{"activation": "gelu_tanh", "inner_norm": true, "moe_every": 2, "slots_per_expert": 2, "lr": 0.0036, "eps": 1e-08, "lr_schedule": "step"}
Rows from block 3 of a small class-conditioned image diffusion model, named by matrix and row number. Rows with one number within an expert belong to one neuron, the router's apart. Each number is 128 + 24 x the weight over its row's rms, rounded and kept within 0 to 255. All counts start at 0. Numbers have three digits each. After the name is the row's rms in percent of the matrix's.
Before each expert's rows are labels from the 100 images, of 14848 (inputs lightly noised), where the router gives the expert most weight on average: "top examples" is what is common among them; "peak at" is the part of the image that holds the peak. Only what is clearly more common there than usual is listed. The data: microscope photos of single blood and bone marrow cells. In brackets: how many of the 100.
# router: slot weights (model.blocks.3.mlp.router.weight, 32x128, trained with AdamW), inputs 0-127
# up: expert up (model.blocks.3.mlp.up, 16x64x128), inputs 0-127
# down: expert down (model.blocks.3.mlp.down, 16x128x64, transposed), outputs 0-127

# expert 0
top examples: cell type: promyelocyte (28)
peak at: top centre (31)
router.0 113:112149074123138119125104159178120135131108108138162088177131152130109122142165154143129109107113074108115130156091073117134120109065099156105089122140106123127102122125088116127131130176128100127137166121149121131139110126113095131102121114141139107131110149123114122106102162125120111109097127132154147128099174133099100153105155157139152132154127112116079094157139116093159192124110
router.1 094:160121139125178135112165175125136129136116090144120103130156115137108103132193135160151134111140104107151143141099149135085152121127120132143155133154160137160138144111174139102147124136115145112118075138136128215093144143141113167137091140112150127158127101141094192134125153171113119141152089152088159137116134170133132149133129151117147164102123135126118119119116168113136133130101
up.12 113:131096156099107118101139062156129157093153161113133167106142091109118106121121100128129135095127151134118155127170122107138121124126133126114161120163150127112111159112138173139122135117117180153105117196120081114145132139125170151141111113214142168113138111135166118158140152133127151160155160142104138134157129126126157102167111108122133117115139124130132133125126158182117146158158
down.12 086:122079131148149139087147197165130107135108163136142154140122130138130115145154154119146101174142119115116110132105138118132145103131154121105145181141094130105092167125099086129154130119116158143107092167106070159125130126120123162146120090075117137107150155144125149149107087120141130161136115142133081150130108117099116158133154150154106107146140158131100179107167134108120112162141
up.13 085:155072126143096131115121122114121124100095121109127153152131158130090129123152112088137156130128102163165087126122138194115154094130139145101154124139104151167131140139123109165104126170110129144151155156092099136160165169135117153105118150116135172148170113089132117155142093119101169128154138156111140134140126136101145118102112155102155137141090136132146174107177114139082142117149
down.13 073:105096179110118139135138103142112109124136091094115136122112118134130168146179121144164102118089164134132166147137143180101135150125119139083101111109130163167110139139166110136139132088114097136151141105123128098155099090098101152137099151134135145165117169092144102158133131120085142112130155136160118119149148124125140117109106095170084118101148146145121144123083132141199136132110
up.14 096:103145134145103124144110099140107160121153169130143131122115127122113137121124149113112119113125145140104127098162168137130106196137133121122100149115085178086134103180119127143106149112119142181162093116117105060166113139131159161166169116151139152140147165124158118113120118121144124128135105111125156094158138138164143096113113121126164141072104129146155177138095112128093148111144
down.14 078:104114135108133122120124138210082101112098135122165156167133122098110127136131137143138108131141156131162127132124113156105120112101159099112061099150075171105122124124172093124169109123127159119161086132157084100148110151135153119110126131088112128140146081087138133109138160150116140151114116125145098099129089115148119170114132126109119098152142123177112141101142158114134130121120
up.15 090:137119117111130148121162148106129149138110161112107134140097163124170101112092157103116095165161132111124099103153147122124110155130157121121118065134110096119150111146100106104126117126124130129141155093119125123131134128135089087103184139125150117138134116112089152069119119152161137084115118090170081126125128117145121102116141133153087138145099110183161138147127119057105093134118
down.15 095:119129091159109126129182132123109138112126114201164151155119120152110145166075168141138090110141107127146148140130126126147109107114156107142143158134098118117090101099105111113128178160115136129106100132095125115123157096135105136103133119114157111126107123169137119112108143139178120133092109124048145103146127113144134129158142168123129151096118157125125187128155156133089137151141
up.16 094:122103133142122108148118132084177144167118154121129093138123160184149122121094190104106137162146113131153129126103145108152137153161127085107144137107138155172131135146177116160103130086148103134124121115093095174131162136114082124123178091131118102150134157126114164131124124091140161116124124147159164137122110126151134097154155146154110147131139130138102104129160078119130084136136
down.16 084:158129085125160098131111089096130099122107160188127121109118134138148130150089110107130131110118158116134160132097139101163128065085140172152114130114115121168131098120152138115112128147120092119105149115098124126119111127138126134108159114106147114100112138145130122101087097101164141143165126128092129137135166130143166168140113146088127118177106125112162164168129110187129088157147
up.17 093:121164124087099106130128155106150121118100100124129149151118052123156149188150136124118115142151129114102148129140099107157107155073114137083129146094138125110138133132114133174143057160146094162112175146117143174163104111113112131122122148145156127100113129130155125123127175149091139131081114094093093122098134130131113121126140136133129132163120119128116133155164084115113143106115
down.17 095:157137123125166116129138110111175159122152160140140101124119105130143108110088117092129160137111107089103126125139131095162118079129096177134135156104121131127176155140121148108116135138131099147102181161101107170137153127132130130103150122087101105101148152176091156120142100116148113085154126113112134176126105114115191149146163125103174132162111136126149140157147127138086119140115
up.18 099:136142087153167102159118113148124170150160162110131159128167159120139169135104180129101134181116117124135165121155140081140147143121127141114176135168147138149145114117115129129162125156146115163103122132147175136138171123077155186129168108172136125113111140153120154123138147158112076129167141115166140080148127137149112129099159080106128136127123138124125121138122110135126139140143
down.18 082:114109167107148161140153111129106095118120106100129099136123137139118116163145087117128103124095138153117118168109123080099096093169113114122119123175141116143102153099152108176110114095096133123097123105150138138153131158130088154108164089150125145166128130124139050140150132115116139145108122110138162129143110090120149141139199128162143158148181138135109128098156114130152111148134
up.19 073:125133140125107118122108128100157149156112152122094134123128125142150131141151148146125153158142159156150129183154167130116138166147106111128128100093126095148141127094113128137156139110117095092137102118121150185110127130170132127079104171097106164175130146142135128128116120158115170154127115116107136152113099122164155177130064132139115108116113147107131118131136108220129110145165
down.19 079:090115102129105121100157124067119146112124051132152154128132125133135140137126153105161138122142143121097116097144083118089121141129116119114150133116153108144139133142090147175108126164126101102111067127108116100095131123099097125096104114149159113184121128123148061143175144128113161137107136166143095115140135103158120102169154139149130114129142103109093141171140144135109123137132
up.20 121:102135138093149151156158132101116115111135106116142190097135104112160158158100134111105138171176087100128114143177182121130108142113147109181144121121136146154158148142095125129139128140139126124123133125124138089187119137135162094094173121121125152142126157135112130074085113141140127076134132117138078120149119147156143110133138115134101154126134126173133162133110161139105122102087
down.20 133:118109083110109142110126113120084123119103146154080139134100128101141122142106159133168177108185117193128117136167127147160148160081135127106107149121139132107091109123102112140135127161080131129132082143104128137104124153152140135159092149120118158151096137142145156164084142145139095162130135123121104121098163145139161119148123141124132137085106093082147163147115134133128136153171
up.21 115:135139113181141144147134181126121089146114154127143111151098159092129110137143103160124147120117088135119118172083122135158135126132139141148135136149122099156124157118133113174119113152128107118174130132135151189130162130077153151093181120174107140107123136150106092112135112094144167124128134134152098134117157110144107154104175128114147132128091143140102108095154176163138161138093
down.21 109:121113140062091127146137112142125134078162113115167137117147149097128180157136158122106130122117129174134132083120139119122123139124131120137110108161134090138098122149139098093093096101122129095168146118143116099146134137167126115120152127110108161122116098097178180144166163171147168114127138145102166110137108190132106091135131118166120159116078112122112134130100126120123135126138
up.22 116:111103124100093155128111168105157103153151126094076167115158108144096164168152148149119200119164135162148141175135148135134122133142139134138144110099118121126143134133134108149110141130125115129107160114151173166090106133150171123165115141094136144134130115120190116163144149124127136130102105136076119182140108085110114160126079141121131125130152147096141154144133128156102106115125
down.22 108:111116070140101139096162151074086144137095101142123122142128109126180105146129141120118113109153124098129103120086145097154147111127160124153130153081130113135149123123112138167114137172151089098087085126093090153101149159096124155117127102136165115145101138142119087126136138134155146130117114174108099161131163132096154154150099149160119126113131131094141156131172172122108134128124
up.23 116:102085153113101143133121107178145151129135134115119107107130096129163130112125172138108116123116138135097145114141093130114126120133120111099188126135118150087115139125143139129141124140108144132128135168133111055137171156112153167123146140112140079083122096105106100147161128144159159159123170136107152138161137104147168099105131124159134130075124105151110140109147086137137077138183
down.23 087:127102128153123120118124141148173092122195169122145166146153114111098153142129077118098112139108134148135138145116116124080138132125122094139199129139126139111133136134114146113131110094098132118135118190127097137150060121139146149107145138136123098091145128113181145155130099122124161119147116139139116134124087122150108122113118121088126133193126139157074123139118083099122092128144
up.24 101:106089133138075124154148125152144140120151134123110143103084117135125139143095117146117114097131125131123105112137148134142130120130136102114142120166093153129147179146152152075160116105123167156116119155111090087168108133145162067163110123144137138105138113102168139143146139117138132162187112106114136118161160135117121114144137137147110118080101124103186156169098138088105090159138
down.24 085:145107154176141160158105100189139112095100138123104110156161094166105113113122141088130100151115156125142139128123113146153134114132137116088108150172116123094129159142168078146112155144116138143124140119154119146176160126123129126134101131079175108085131163093100150128098139109155119165132131127158126141118104132079117119119103115101141119136150126114102139102128134176174090157141
up.25 117:140143126133145136141148132095144123139136133086133159104103117112153171121089135141132126155170150130135100128182190154151112156139118137166099123144139097137133138170135149114112112101167100091102122144127101076134124123156132093136158147095126169154101177108135141116121101128148186099134124141152136145128110120176115128165108066147073148149128155145143152152126150121118110144130
down.25 098:090113134124118101124143118092128128089125146176135142097103126141084159120091168125172098085128154129105133096164098158163135112120151112110098153107119136113132142128134137112110183149132094114110104100119120123128156155136085112099122136128185142141148104129144109115123146167139144114146153153082102123140161135132131109188130166117169119088127118146100189152127123152133125167139
up.26 104:143122090148110126107096110155126147145098132152174104138128121143113127143145097092136100137104132138133113109092095112152146098112117145089096131082132125110082101111069109130090124164123106087151181135137117153127099075105128093128104133110115130116064154132110083123111127100107126090089143128155142118112133109085088105109134116146129129167110153119135104150115094105131118090132
down.26 096:082140107147133167107147189133139127150149138157127110123149081142108125139146146158110114099146096114103141178147129117145170127138145105145127107109084147127129112111134132131153114101135161113150127152134132130103125141123156129147101126177156131091161080110152127099140135089106116118121123083107129144131141127177104172101103169155119101159194156145160099099133142119122075117127
up.27 081:129153126101128116136159135134136135131105137125167113131115071131150127153124093124132104188156146180118116085124134149145076106096122134110115127131122086063080123140094123135100102157143151125127181097146151142145102146120110084115143167127186156146114151096140088144105136118119120116105142145111091133140143113106136155133138115150107130197123168150130109143136143113102147119140
down.27 102:090129078113098185098142151138115119106076086134136151142126086155146127140148146145163122102161087148107143152156089099079102128109110102102128121108138117086113086092109131153153133123131161121140092078073138110080109130107142121104130134119124142169135117116149113115141169079130147116123129116153118123118117118153094125135184147123111136122143109149138153120128143114093099134138

# expert 15
top examples: cell type: artefact (25)
peak at: centre (29)
router.30 086:159144142154138105118147107131103157124147146107153148127106120123140147080119128117106161137135097116156179097156141135101170101156125111113141114140150145127106110146180133137095174134151123103131124168139102099095148112088123121126158130129105128092084156131135097157123105111142155083118154125108125145152108137090134087091121092100081153134131180117168158141161105164123129088155
router.31 073:101134102117121134115123123174147161119134091174170139161143127169109108165132105097138095131117048111115134141102116147134087114109141164105123090086105168125116134082054136118131101169143134126130144102149147136110120123109141100091095145129150106127161141130094138081107108140121120109087118140139159079142137109110120120147149125154154112104123130099116132093123118111151126108135
up.0 108:100131141076145115115082124161148129112146094119094126098156094125186108141130127146128133152126132127104125122109132134103118101146104134100127094161161119120116139085091162158128110136131173117108127153157150118114113145147173157117054166134111120114150147102130115146148111111077133150093141143121136134094142073133145158136124145120152081151113093111103133120108139128126086171165
down.0 105:130151131147120133137059122154174104127138133082096117125139136075140099110159108074122159121121095078125127118112102114111156108084124173111123131109114135139171147168173109136151071144152139137107128154150152131124120134103203129145123120122124101100144115122127114098130109118129114127160152107123099168154124148174153134137102130123133148165118120116104109157134134116097091138106
up.1 100:112074163122128188152127133106138150115147067094153134154142134137087089127113129112121125147094113115136157125141138175158138105096137128125119149110120102147151106157120128095193141110133112167138132144158076102134135099120160118140166096149152126108097106162119128140106124164124100129149121129120175142122150185119108138118130151150139079086103147158115162122130146112114142124109
down.1 094:128050089147151101151143131092131140126102089097128161107124110151151162129075140160148104101158134154146133140138153174177127137177117121140118105111147097137138108105133147154075171172126128153111126110118074128138125145118128123104174108109151139143105138175141140137135152103122127128103146135099102156118122094134142120139088114125127173151118111150104118120103152135164123154105
up.2 106:137160159110155161165152135155146139154136135136129136138140105157164117113138113130153180134121161137153113120118107086128140109133130124129143110147120145158097158123151117136079135138103112119152122156121124084145116151139089135083147115156092116099165136134183120180155128198084155109159131119098121178139131155105129159114156143115143123134137093100144121105092133153122077144166
down.2 090:153163107139144126163118128144132140126127147168145128097119111166110124123112170127117157138111116155078159143115119102107133168112117162115138138137116134150099140149132194117162123094106132098157141183134112111153149088110109131076136127132119141106137101142129147173114118086075135066160149098148148158089147110073116123142165117117138145124102131103161101158135122099125123121143
up.3 102:134105117099122153151131128132173183179116106147131163094144137152100136124116161170080141112145124135170103110103100123136136137080130127129142144161139143087158120180118120127110151123094092137118160100131150110140162082146139101111147103175129144154136103126114139101112159124133135120080117179129139145120130137121164124146139104165130130135161101112112139119101061162161124149123
down.3 081:139108122166138124152127115153183103097116128116116096168100148133130124137104126083098136131122149116092134161127178118143127129154180113141170135149111118092156151074098112109146145173113120132085115096125144130129106168090122137127143109089155128158116160144126120119093114137154131168164121155142169158153122125138084122135117164115143132096168139119126147136142093106119125192152
up.4 089:141088137120125099115154122106136130125090159156140106152100146142051062122177119115122095130156086145150106114115124144113114134107153116148128162084110131127117148102117123082116119133111106137158119091116126196098151136099093122121131093116122126156108112136106132097099119158112089113133117121132143079170133139113143123113102150101152162089144143167131127102126110112103149099115
down.4 093:155109117156107135116164147146120122142102095123147122131137124136170170162140134146094101101085057143149158158117139124079112108166127091163121135127130125134102128121148136139109153077117157133131117115083117130132156073122129122133148105127078132151127095141138121090181130093134146077074101124127164097103136133120088139102114123149123141122159154157123122100141148105125145100108
up.5 099:180096116135155118088116216164142107144153140132123119156165160124115137117129104133149122104146138146133114100112114112112132131134158107142184131095129148110128116140133130105156149119114132139121146151141066128121126146085102110200141191095120066155134119140136127111157142122139092106114132174139128170144125132115139145144139144128137092103115106124108142116106095155131163120136
down.5 084:108099140125119141094115052150133152137073153139116127098100147132141113097108180130145128145128146144128137158148137123109125126122115134121181148074133121109124090102091153137081134149107133130117109136093083134111120115115126122174102195144101083161127140167108131097070101135133113135131102141132144159114148127126122124148160140119129166148088163125108120134136125113093155144143
up.6 077:145166130124109152133103142099130126129143128138114125138086166148184160155090130139157127112105181149141121126120159145151139136118169143121093130141101155065128093154132104100098122100147093130121113083114097059110135124144101126104161109182085157115114165116151114109151099141161092134072107120136143160138105125131117137129154122138099108119133123145143107105111159145131105140109
down.6 093:136125126176112110099127099090141123107149113146122113160150105100074099062131148159131167141094110158110113137159100127165143131132113112141109116114112157093105133135144123112145119126104116107108136135113110112145126163176132113135138124115084146120164105130162159123124123136115126127164155115124147118131176167159125139145115169096148093082137092105136103153100140118200119075127
up.7 088:126086084141122192116143136114127117126097123125137146120127089151113148126129106157166126103087145121136101123175152073102133104101129144130111138121147118128151174154131110161123164132106102183083158140121217104085152138137129162110129164114130073147127125140132133115122112124134123125162133124110161109153132155114155174152150145140149109098149119135153112136162136133122122115148
down.7 084:120079161117149095107111128116153135120150126113110120145151060149135104149105177097150120153172171144145181145095121087136131135126137135121102115128108108144141165109156145098121136166129117180091151129116201131124132092126106152111146153128128079149113109143135158122116157145117124148093120147143098122116136111117113105171134103147124165148168120139180150129101126138146115134148
up.8 133:124098117143115133111143156120135129087117092095154114154102128107135104095126155153165174090120178159122148145093115125118131120096155143103154134117101084137134159121189141128099164122109102155097140141129118080106172105112105142167101099115146104143102070121153140170138103136131149124143143122098132143129156131119108118123105156091122127111129167101087163093107099097120118147141
down.8 184:099136124095122121112067121139129111133126131173109107136123151152074085099145136136129113126182109122138135131154115121143134159099141125108127127085114160108117083137111143113139118113118131109152096129141142090133095146121176145120098150119120130114115121133110122097065112156136116168151147105131097133169139142179134111121177157070115142134129135125111166103109123132069073113102
up.9 077:168110123164128136157148094151128122156145129141179108144133141115119132116117164147132127143105145123172130147204153143115133172148142167152116112147127162158137135146092149089154133143132161132135114096128101154166107094132167156116114139136092151154134193142122100125126118157126132098130125120141150109162143128121129144167163098088116110133127155146169106119163190166154132114128
down.9 100:115177150116105149134097164141138070126124139182128130075128131111128133109148146096141090085148111090139137122138130141134127136124117150115106095104128137132123131161156118116137168095175129105145090144123115110125121166148149130102100142121108126123122073127148148111110126116064113123170114124107067121111123111111152114128162158143116159147107153141120164151122142108053139107159
up.10 096:118087148147118115147094160150125123131133144084149100122114175101105146150155162146141142104133133124112133132120154142140150155132138126145135128152101140147136153141125143130139071104127130173157150094130127174162146090124169183110135147166128115147113115120188108116159130127163112157177135103112123095130141132146160159104147109157147137160185168128114133181165166135113130110110
down.10 113:096103097112125140132135144096134176119124122112112150175114154146135131140131136110147133125145170180108159150106095142107112114141145097153123125113118117160158135090096146127131164150097142129172071080096128126138112105079126159102142155119122121144111123115123124149124136114104107159073156122184147129122105118136116109080083122139120123143165151190161145099136125137140087121102
up.11 133:105135134096121143153101133113124107115124112083109164092108116085203202157128147140121132116140135111105121165148147119138105128132100084133119086125146095127140130150121125147126109109150167121080139128159153117129131102168167121143124146126080143127128154068136133114151115136131174132118119088117095136084107099168145132146113096150116134144121137143099125178141138105103094126116
down.11 144:134105117083134091095103102110139144100169142148124136119135182128103104104120121145157206167167125157056117105167088132138146156095121169116143136125152162139128106146096149139129054155068121131133153145141135119111123148139129124128101157120121137130151152124124144143119112139143102140154154144115111135128112131154137117136137135072144108113118085090144133148123117153134126109133
up.12 107:129145151139110108139130197120147170154194115133127163113132140131096140152118169121124129129131106133135163157149130073120108162103147137179154148155110128139157142123149106176154132130151114137166131176123137124132148132141148121126112058092149155121163128114136137143125112179102086148163121126126117106119124097136109128111139139113150160113134133142081143124176163102136153097151
down.12 094:134105103132147116141186070117089145104074124179131124149133146129141151107070116186141144113131137154117115134146123091109089112167127138178166130133156160123132129121118159104086135147098128115137134133099136152146132112134109126101127082134167164122104122123135130109125168082104099132103120132111166084110119140133149143121148135138109103132126135154074126140108165135143150109170
up.13 088:116119134111138163135134141159149126144155117117127123121156111147125109129116135126154099132132126146145146080176143134113117138118142115132167158147138121056142165153095153098170120127151152135141116079196152117120166165122146100142144154107170119154154116124163170129101073177122116137162095137121133101126138106128149142123125133139157150116125103136114154090135185175124091149133
down.13 081:120105123136152121121138113150116152083131121152191189163138134148088091150062095118110146127160137147166133156116125119160143120141123098137118141128089129122146097101145104138137123158101127119083130114125139136142120155158133132092143126106142075166126116135142112117138180121146154107112115133121132129164152138164134126147210139096128100129153129131078141140152143113098088143128
up.14 122:144128148128103120145164137118099133118155155066112105112088114143145149093119125139153138114115147129076119133154101143119130125103135092154124086123122093122105113156153149096093123141140141137097131121108091032103112110176098134104132109120090117132131119090152153146138143134142135101132126116084105141105108122116129129104122120069104126128105103148099101172134152141065128140127
down.14 131:106103142151111124152151129101124139092161136103140148165123145099070132115109140146146120124081095109105134103115111120132129092130172112152112100108112120150146177117149126125120134172137109110092156117139121125145136121134088130100156112136084143145156112098141097101174152123128130125099157126064151119186128102194116130152145143138162099103137139166103171111128148115154145154119
up.15 096:078157145150140163104120123139142116145113119152140114114124174134127093125122135123126126158143155130161088142113130152112178195104153120129128125101103174106152150131148137081142146132111114132139114110107165103092113134140108168133076113154103081080133114129133156150108102129113146145154107128115135131127155073103121146084153111132140142121153091092114164138122169083113169136111
down.15 079:161155089131128134136096124125136150134136148145107124143109172149091137163117159118114116118117174167113171098121155166128161085144097093153127125125152148111144115114109137145135172109104126127136130107091161123103144129120087182117094119113052101109111135117107096175114162120098148156078145127143130127136117159124128104095155122131127136130163180138122127089107157140126131154101

# expert 4
top examples: smear: peripheral blood (62)
peak at: bottom centre (46)
router.8 134:134127146126142157135115120156124130122108162132122152096138137167142114120132113086100114127169134120139084079108120126112151129165134143140145123095161169121080111114110116158124154137104168154089174142110149132157097137156147119167153105133081130051124080138124118123166148104151089139123142103123099140107095088115165086107137100142126101155138127123152145149109117137086100122140
router.9 095:100137141117154094101153141122096135136163146131072144137139099062134134122123141122141180152090145123100163154137126107124112090116107126118129148141159087116155122155171131141136127140109145077142085151132124125096139119072158128121116131126183134171100185156138142121114133154102156114115122112143128122133150159177101133119153122143109178108106131130156111126155113138168128145089
up.12 097:115113133089127130099111139140155173108126067135155174120085127116114103126138113124131120127119124133114147090118097108110124120095177115134169157167099133136149141116112134144139121150127154147129130127119094051131154168094133154119095136163147102153156126092123104143122105168108170137124170113125154089146156148123153164114119158131182101105122116131116152076119144161132144103145
down.12 095:092105125141102123068123097126121083096118133131149122175114137139116152179131127148153143118151169184101090144137130121112170098080139130108135149103102164110139102157149111116140164133071156121128100068134136109104095150151137159099114150102122129149125132109126130134109143105138172163146114128152107113134147154131082110108117153113096106116119095117131146121114170106141110100150
up.13 095:153125116133158110146129143151153128137141144133126169162154124099121145143132149172148119140119107138152151121120153153173169155159114136139113148158119118147130125146155190163105139100164129162171120150170117146116120129116098111136162154145169121161154157120093149120120100113152190139144128175145146146162114155128158142195146141110119160151135145104159169123171135140130150154141
down.13 102:160155138156096169116107156140127133138142162094104136115085100059110129116138106094158119128151127129126148176130119095162171116131157133131100135128124122136114087156102101094162142149141121164100116145127128119115154112141118123168142158128140107123112087125161146105124126151147138145113150175094118104118175142180076123163090151163144136102146136097139106120153147091130153145112
up.14 083:153095126130137099154125135117109136151131175104125141140145114113094145107099146142133149112133130178132123152163117117175153130149123109124111105186152085069128115155158118160155130105121135109107135154096119090143122080124115126136149124165139128140124131114151096171144147110134161135157149135110129189147103138110100149138099135083105116133165150137141112147158144196110149181141
down.14 083:104137105148111119102108134129165106120139175131096094140119123132144159160122144147103124155099119156106158138122166113154175113086135137130155107137082098114087127146131107112136148151140146101110154144093137149140167132130112147133156168086090148079119123142120168165071096124130136173118130099112146165107159142107128138131133134116153179106127107102152141103102121111156129160177
up.15 092:162114102143157086141100123119170143162126126108145127141116138126123130124092142165135108146110122119137115128145116091170152119112149092125124117122117091130140133133139089125104094104170095103135117140108103102160119129136093125077182102152154078120140152125121117142140127100136158118117153150151134154129121143109095151126099133087107072139089096171111072105103119180170144156106
down.15 065:146122133147141130143132141129128117152122099118148120144125134149141125118092155138140066144124124129163145129099175157174121097136109135145132127096147151116108155135159106120138170140175115160084153095101147171171139120098090143126133120102096138107072152117138162135092138158156163163131099118112132136126137155095134148146177111160104176099101147123101131129127167128161150167165
up.16 091:142110120135093151112104106091195148156121180147142136147103149131135133152134092120181133137133115152169144144120151145164102129134134098096147115098127101124158153121129125149131097122162096112185143117141121134117141101102126056122128140059149129179064168113161120124132127136118144137140132129152130120130157142134110155168129126160125143137140131139153119130163111131147077127147
down.16 088:158152154142188134102121171116145115149113182128109129127108144136136140131138156141139147148127117152119134102095135149114098132138144125113162141098153153149142151148130148097115155120129098119131158085139094159119148109126114075181107147190106155135169138146094136153144146135124126157111136113133178116134087139120125139155126103163116106140170114082105102099096096095156089125167
up.17 096:113095126175120145103158154179096138129137128139128140163118092162092129105155158122118145091118135153136151108106109141093176141145087158150081116189137113124127093138143146103125182137099134092156122111111155176104127143136131150161123148174119141127111090105097146133104145156134154128153122133095120156121166118144118136093124142170130134078147150142131102158136111116140107151152
down.17 122:131121135091126167069158102154114091133118125131141110081122102137146165149121123129128129136154152134123100135128152072116112103145136150095111143135141073136146132115119142143171092107127134101166137092108088114090120155122103104102123148075157104182128153118114119152173127115103185105118122139130141127131079107154148099130142126097141131171150101129119166144125097135127144167150
up.18 103:151114140123171115143157163106122122157109153124129109143131127138132140130111135143116109128144149136111128123120135166135140149119119123145103129159118164119136134156150113151097116107140080086109107128102176210096106102160142157161162158196126143136134168126114140156137166166151144127155099109145142175091134144148113153133156110129115106112155122172105099192137168155124136141135
down.18 092:104080095149072115093161124119109135134164130143121147120138130153165139128128151129081114149111134126150122149134128171100132130115110138127109124135171173094138125117128143101153144133113070118103109102094166163047141164110179149158124157078101135135099121128136125128130117080144135120117153107124123158158114126131158128126130148133100165174148148135088157107107134124121121098124
up.19 081:132126100106108123141148154148127107103147125108090193098127124116162139138111100183116145130170146106082125150109166181123111149115125133163148136133146111175132125151114144134117123127127083125130153162123117184109089164136179138113137146123101141161179132143145127097109112160151143082178120106144128136132123135154111155135188142139111139106136108113116145156111146156107107112101
down.19 121:128148129129126106141146103126103129122153126135137168110154177108085131150079107141158167134175149131117103128169075162128155140100105136135166171128148162143125108138082122127148107155062133150083104133106128134133088128148111160127123139136167093127128164126144129129125153148166133109149115128109081106117147139159095120143146143118142096136132094097110131148190137161102126131152
up.20 097:115100112129164138126146145103152151077151104097124155124177122116124072140126102097142116149152138154145157099156106132103128145119134108133179137119112144122145169126144151114113096141158153162124127087134104136160115156129103124100131149140183157159165153097135118154131150121107177108141122103124109084133128130121150191138112119114138089159080107153137135154150131188112151136121
down.20 095:143078126102095133107122103150148079150100137090151105140093127098124136138129154122134146161145140160134092159132171087104148090107142123115141160085130163106135146143115093094143087106139119179094124109125069150182115158148137140117107118110108155141106120096122149145128105147126153108134149120158123096126128134138125093136165144144104163110079134134146135107105106098110161152097
up.21 100:162114109113073141123089089138162126138098108128152121142142128152113141140155098159103122132138116124134135204135146087145130169154111163102080111102136144123160121073063162136126136120152073141142128105171130089120114089125157113128080104118136132142109159099125121107098090110121132129124133150135170149131132092106122125147104157110144131134134135091095139122157121144145107127134
down.21 101:092082127126172100139114140116112162159119101101117134117109116145113094108122171097104129147133115121167156060129118151133079172149111116100097123194158147103130131131134120135112097134144114156148121150155113149119139130110143121127090064137108126164097112107153080116146148120125155121131078145146133145106117145149121163132139095169118133142155161130123128127075108149099143132108
up.22 113:137110148149184131150133132127146123175106184134142118138150123117111141117120178117128121164138132159127110128108108113129130121125130092128171133160128156126143145142159125164138117112143134115171125152147186171116157095099150109108167214132136120157086170100151150149154132147126130137149129150142133166121145168136121169144142135160130122129120122166158145165145155184137118129144
down.22 088:135094099144075141142143142119098182096142169083142177128124127097150152162138095134108115098126129151150148170129172086094123144161150084096128134135124154101124141118127128098122148137136137132156111139140180137088071187133145109136139150140129087153171085100133114143141126118104114119130130128115129136162097116112159132138108142129105151104119159142141110111140145089164110129143
up.23 097:135147140122146134121158102091097099120138142123130105117148142153109142131135130111127130141134159162101115164184120112126108115115159124153133154119111181130154113118110138127157124138138139130150139056150149088139146131109129101110122096078141134146178138130158128129117084186134141134129153124115119112146130092109189126122102146117158142153146114113158167181166152192162104093120
down.23 085:132095093117160171099150137092122115120092127120131114121130140109183111144184147114121140143141118158121118126139129059106140156149077096126140102152152096114097132113078132130117075117137126116167091146091071163099103132131117110148132101134098151188121102148149137161163105103102139128124129123143116104096118121114128141136106098152125116110144127129146131151086127106133151099100
up.24 097:144099098115115169148074152124131127135160110122140149120127141148118104141104125119124123118116135122133153160158136131119094079125128095122136143230101093060121129136139109086097111105154148139128118116168093137126145134126127110135114130123160114158142135091177166117129120092126091130136113148116114080145139134106120126167110123117142111136120115182106122091145095086134145110099
down.24 081:139163160100149091152098110141158145156152157104111135086090144128128134134111121149143162144136114138105099084075141142142141123138160160141158120122141147132154142145112105135144148133127104165116126086148146135170126105151132170112144168138163129111164147127044143141097100129149089125126184097150143151104129129084116116088108148119131146124148121103099094094134115150095128116127
up.25 121:129137153158141137137155192128128131170136085141137141160100131145131213137117163137150143128111130172130138116096164098124177154135126149176096117162120136121144114101141121143131143095164120138142119139128153150115133145130131180123147091102104149124187151122128129136147095138136128156128118145130131159126170145138158186116161123138122163109109136158098119140132123176167096139124
down.25 103:147113121108142129144141082130139122114098075119117102093142120116129076098121060140145126110125124181138124132159118064116165148154110155182099123164171139120124138159137136123120122140185124158100114158144130083111137133132123146140136086162149141119104102109118126155137152161091094146143128152118144135105100131126122069150121134128146121104089132165107136120117110091113112131100
up.26 100:104127082135097114132122176168144159123116112115097159148132114125178144122099158130129139120100114131121148108074123152145149110111101103161145103139141079111124118121165101167113108133096158098091131134122096214137130132101108153126138110099122098135070115079123120125150144125139168131153140115125122146126117131162137139099142124127106182092140115135140101125097114163135124164125
down.26 107:131125192129167126145125114185144083133125094141134091136095096146152118104159126137113120143127113113121147167167108126136151115114137132160117129143088088119102073146135128130131110109100149111110149130113078154118133113115135129147142133158111143135151140089177140096142108119132164108109141102143119109096172155138108157103129108150128083160163148120184156133187122135124149121089
up.27 104:116138158162113120123138142136143140177131118146146130177100151128132152136130130137160150125129117147166169121100126158145129111138142154117093141157111099115139137122133144148163125121126126139160143182163163066121129118041116132158127125133163112121166158147122163134143124137134095164154123171140200133155133164129135124122147149143132131107060150115156155121142159148144142132113
down.27 087:154104095134117144113151145101112152109114165126128189124151137108141102123110178128116152141146135129097095174118145136164121125169142097121079147150139087147117126120108107104170160158118153080135102139128179086079127145196111106129124121130151135122103058149158145151130120125140098170124143153098129136118142127108120126107122134122134138129143112092153096112159116111129140112108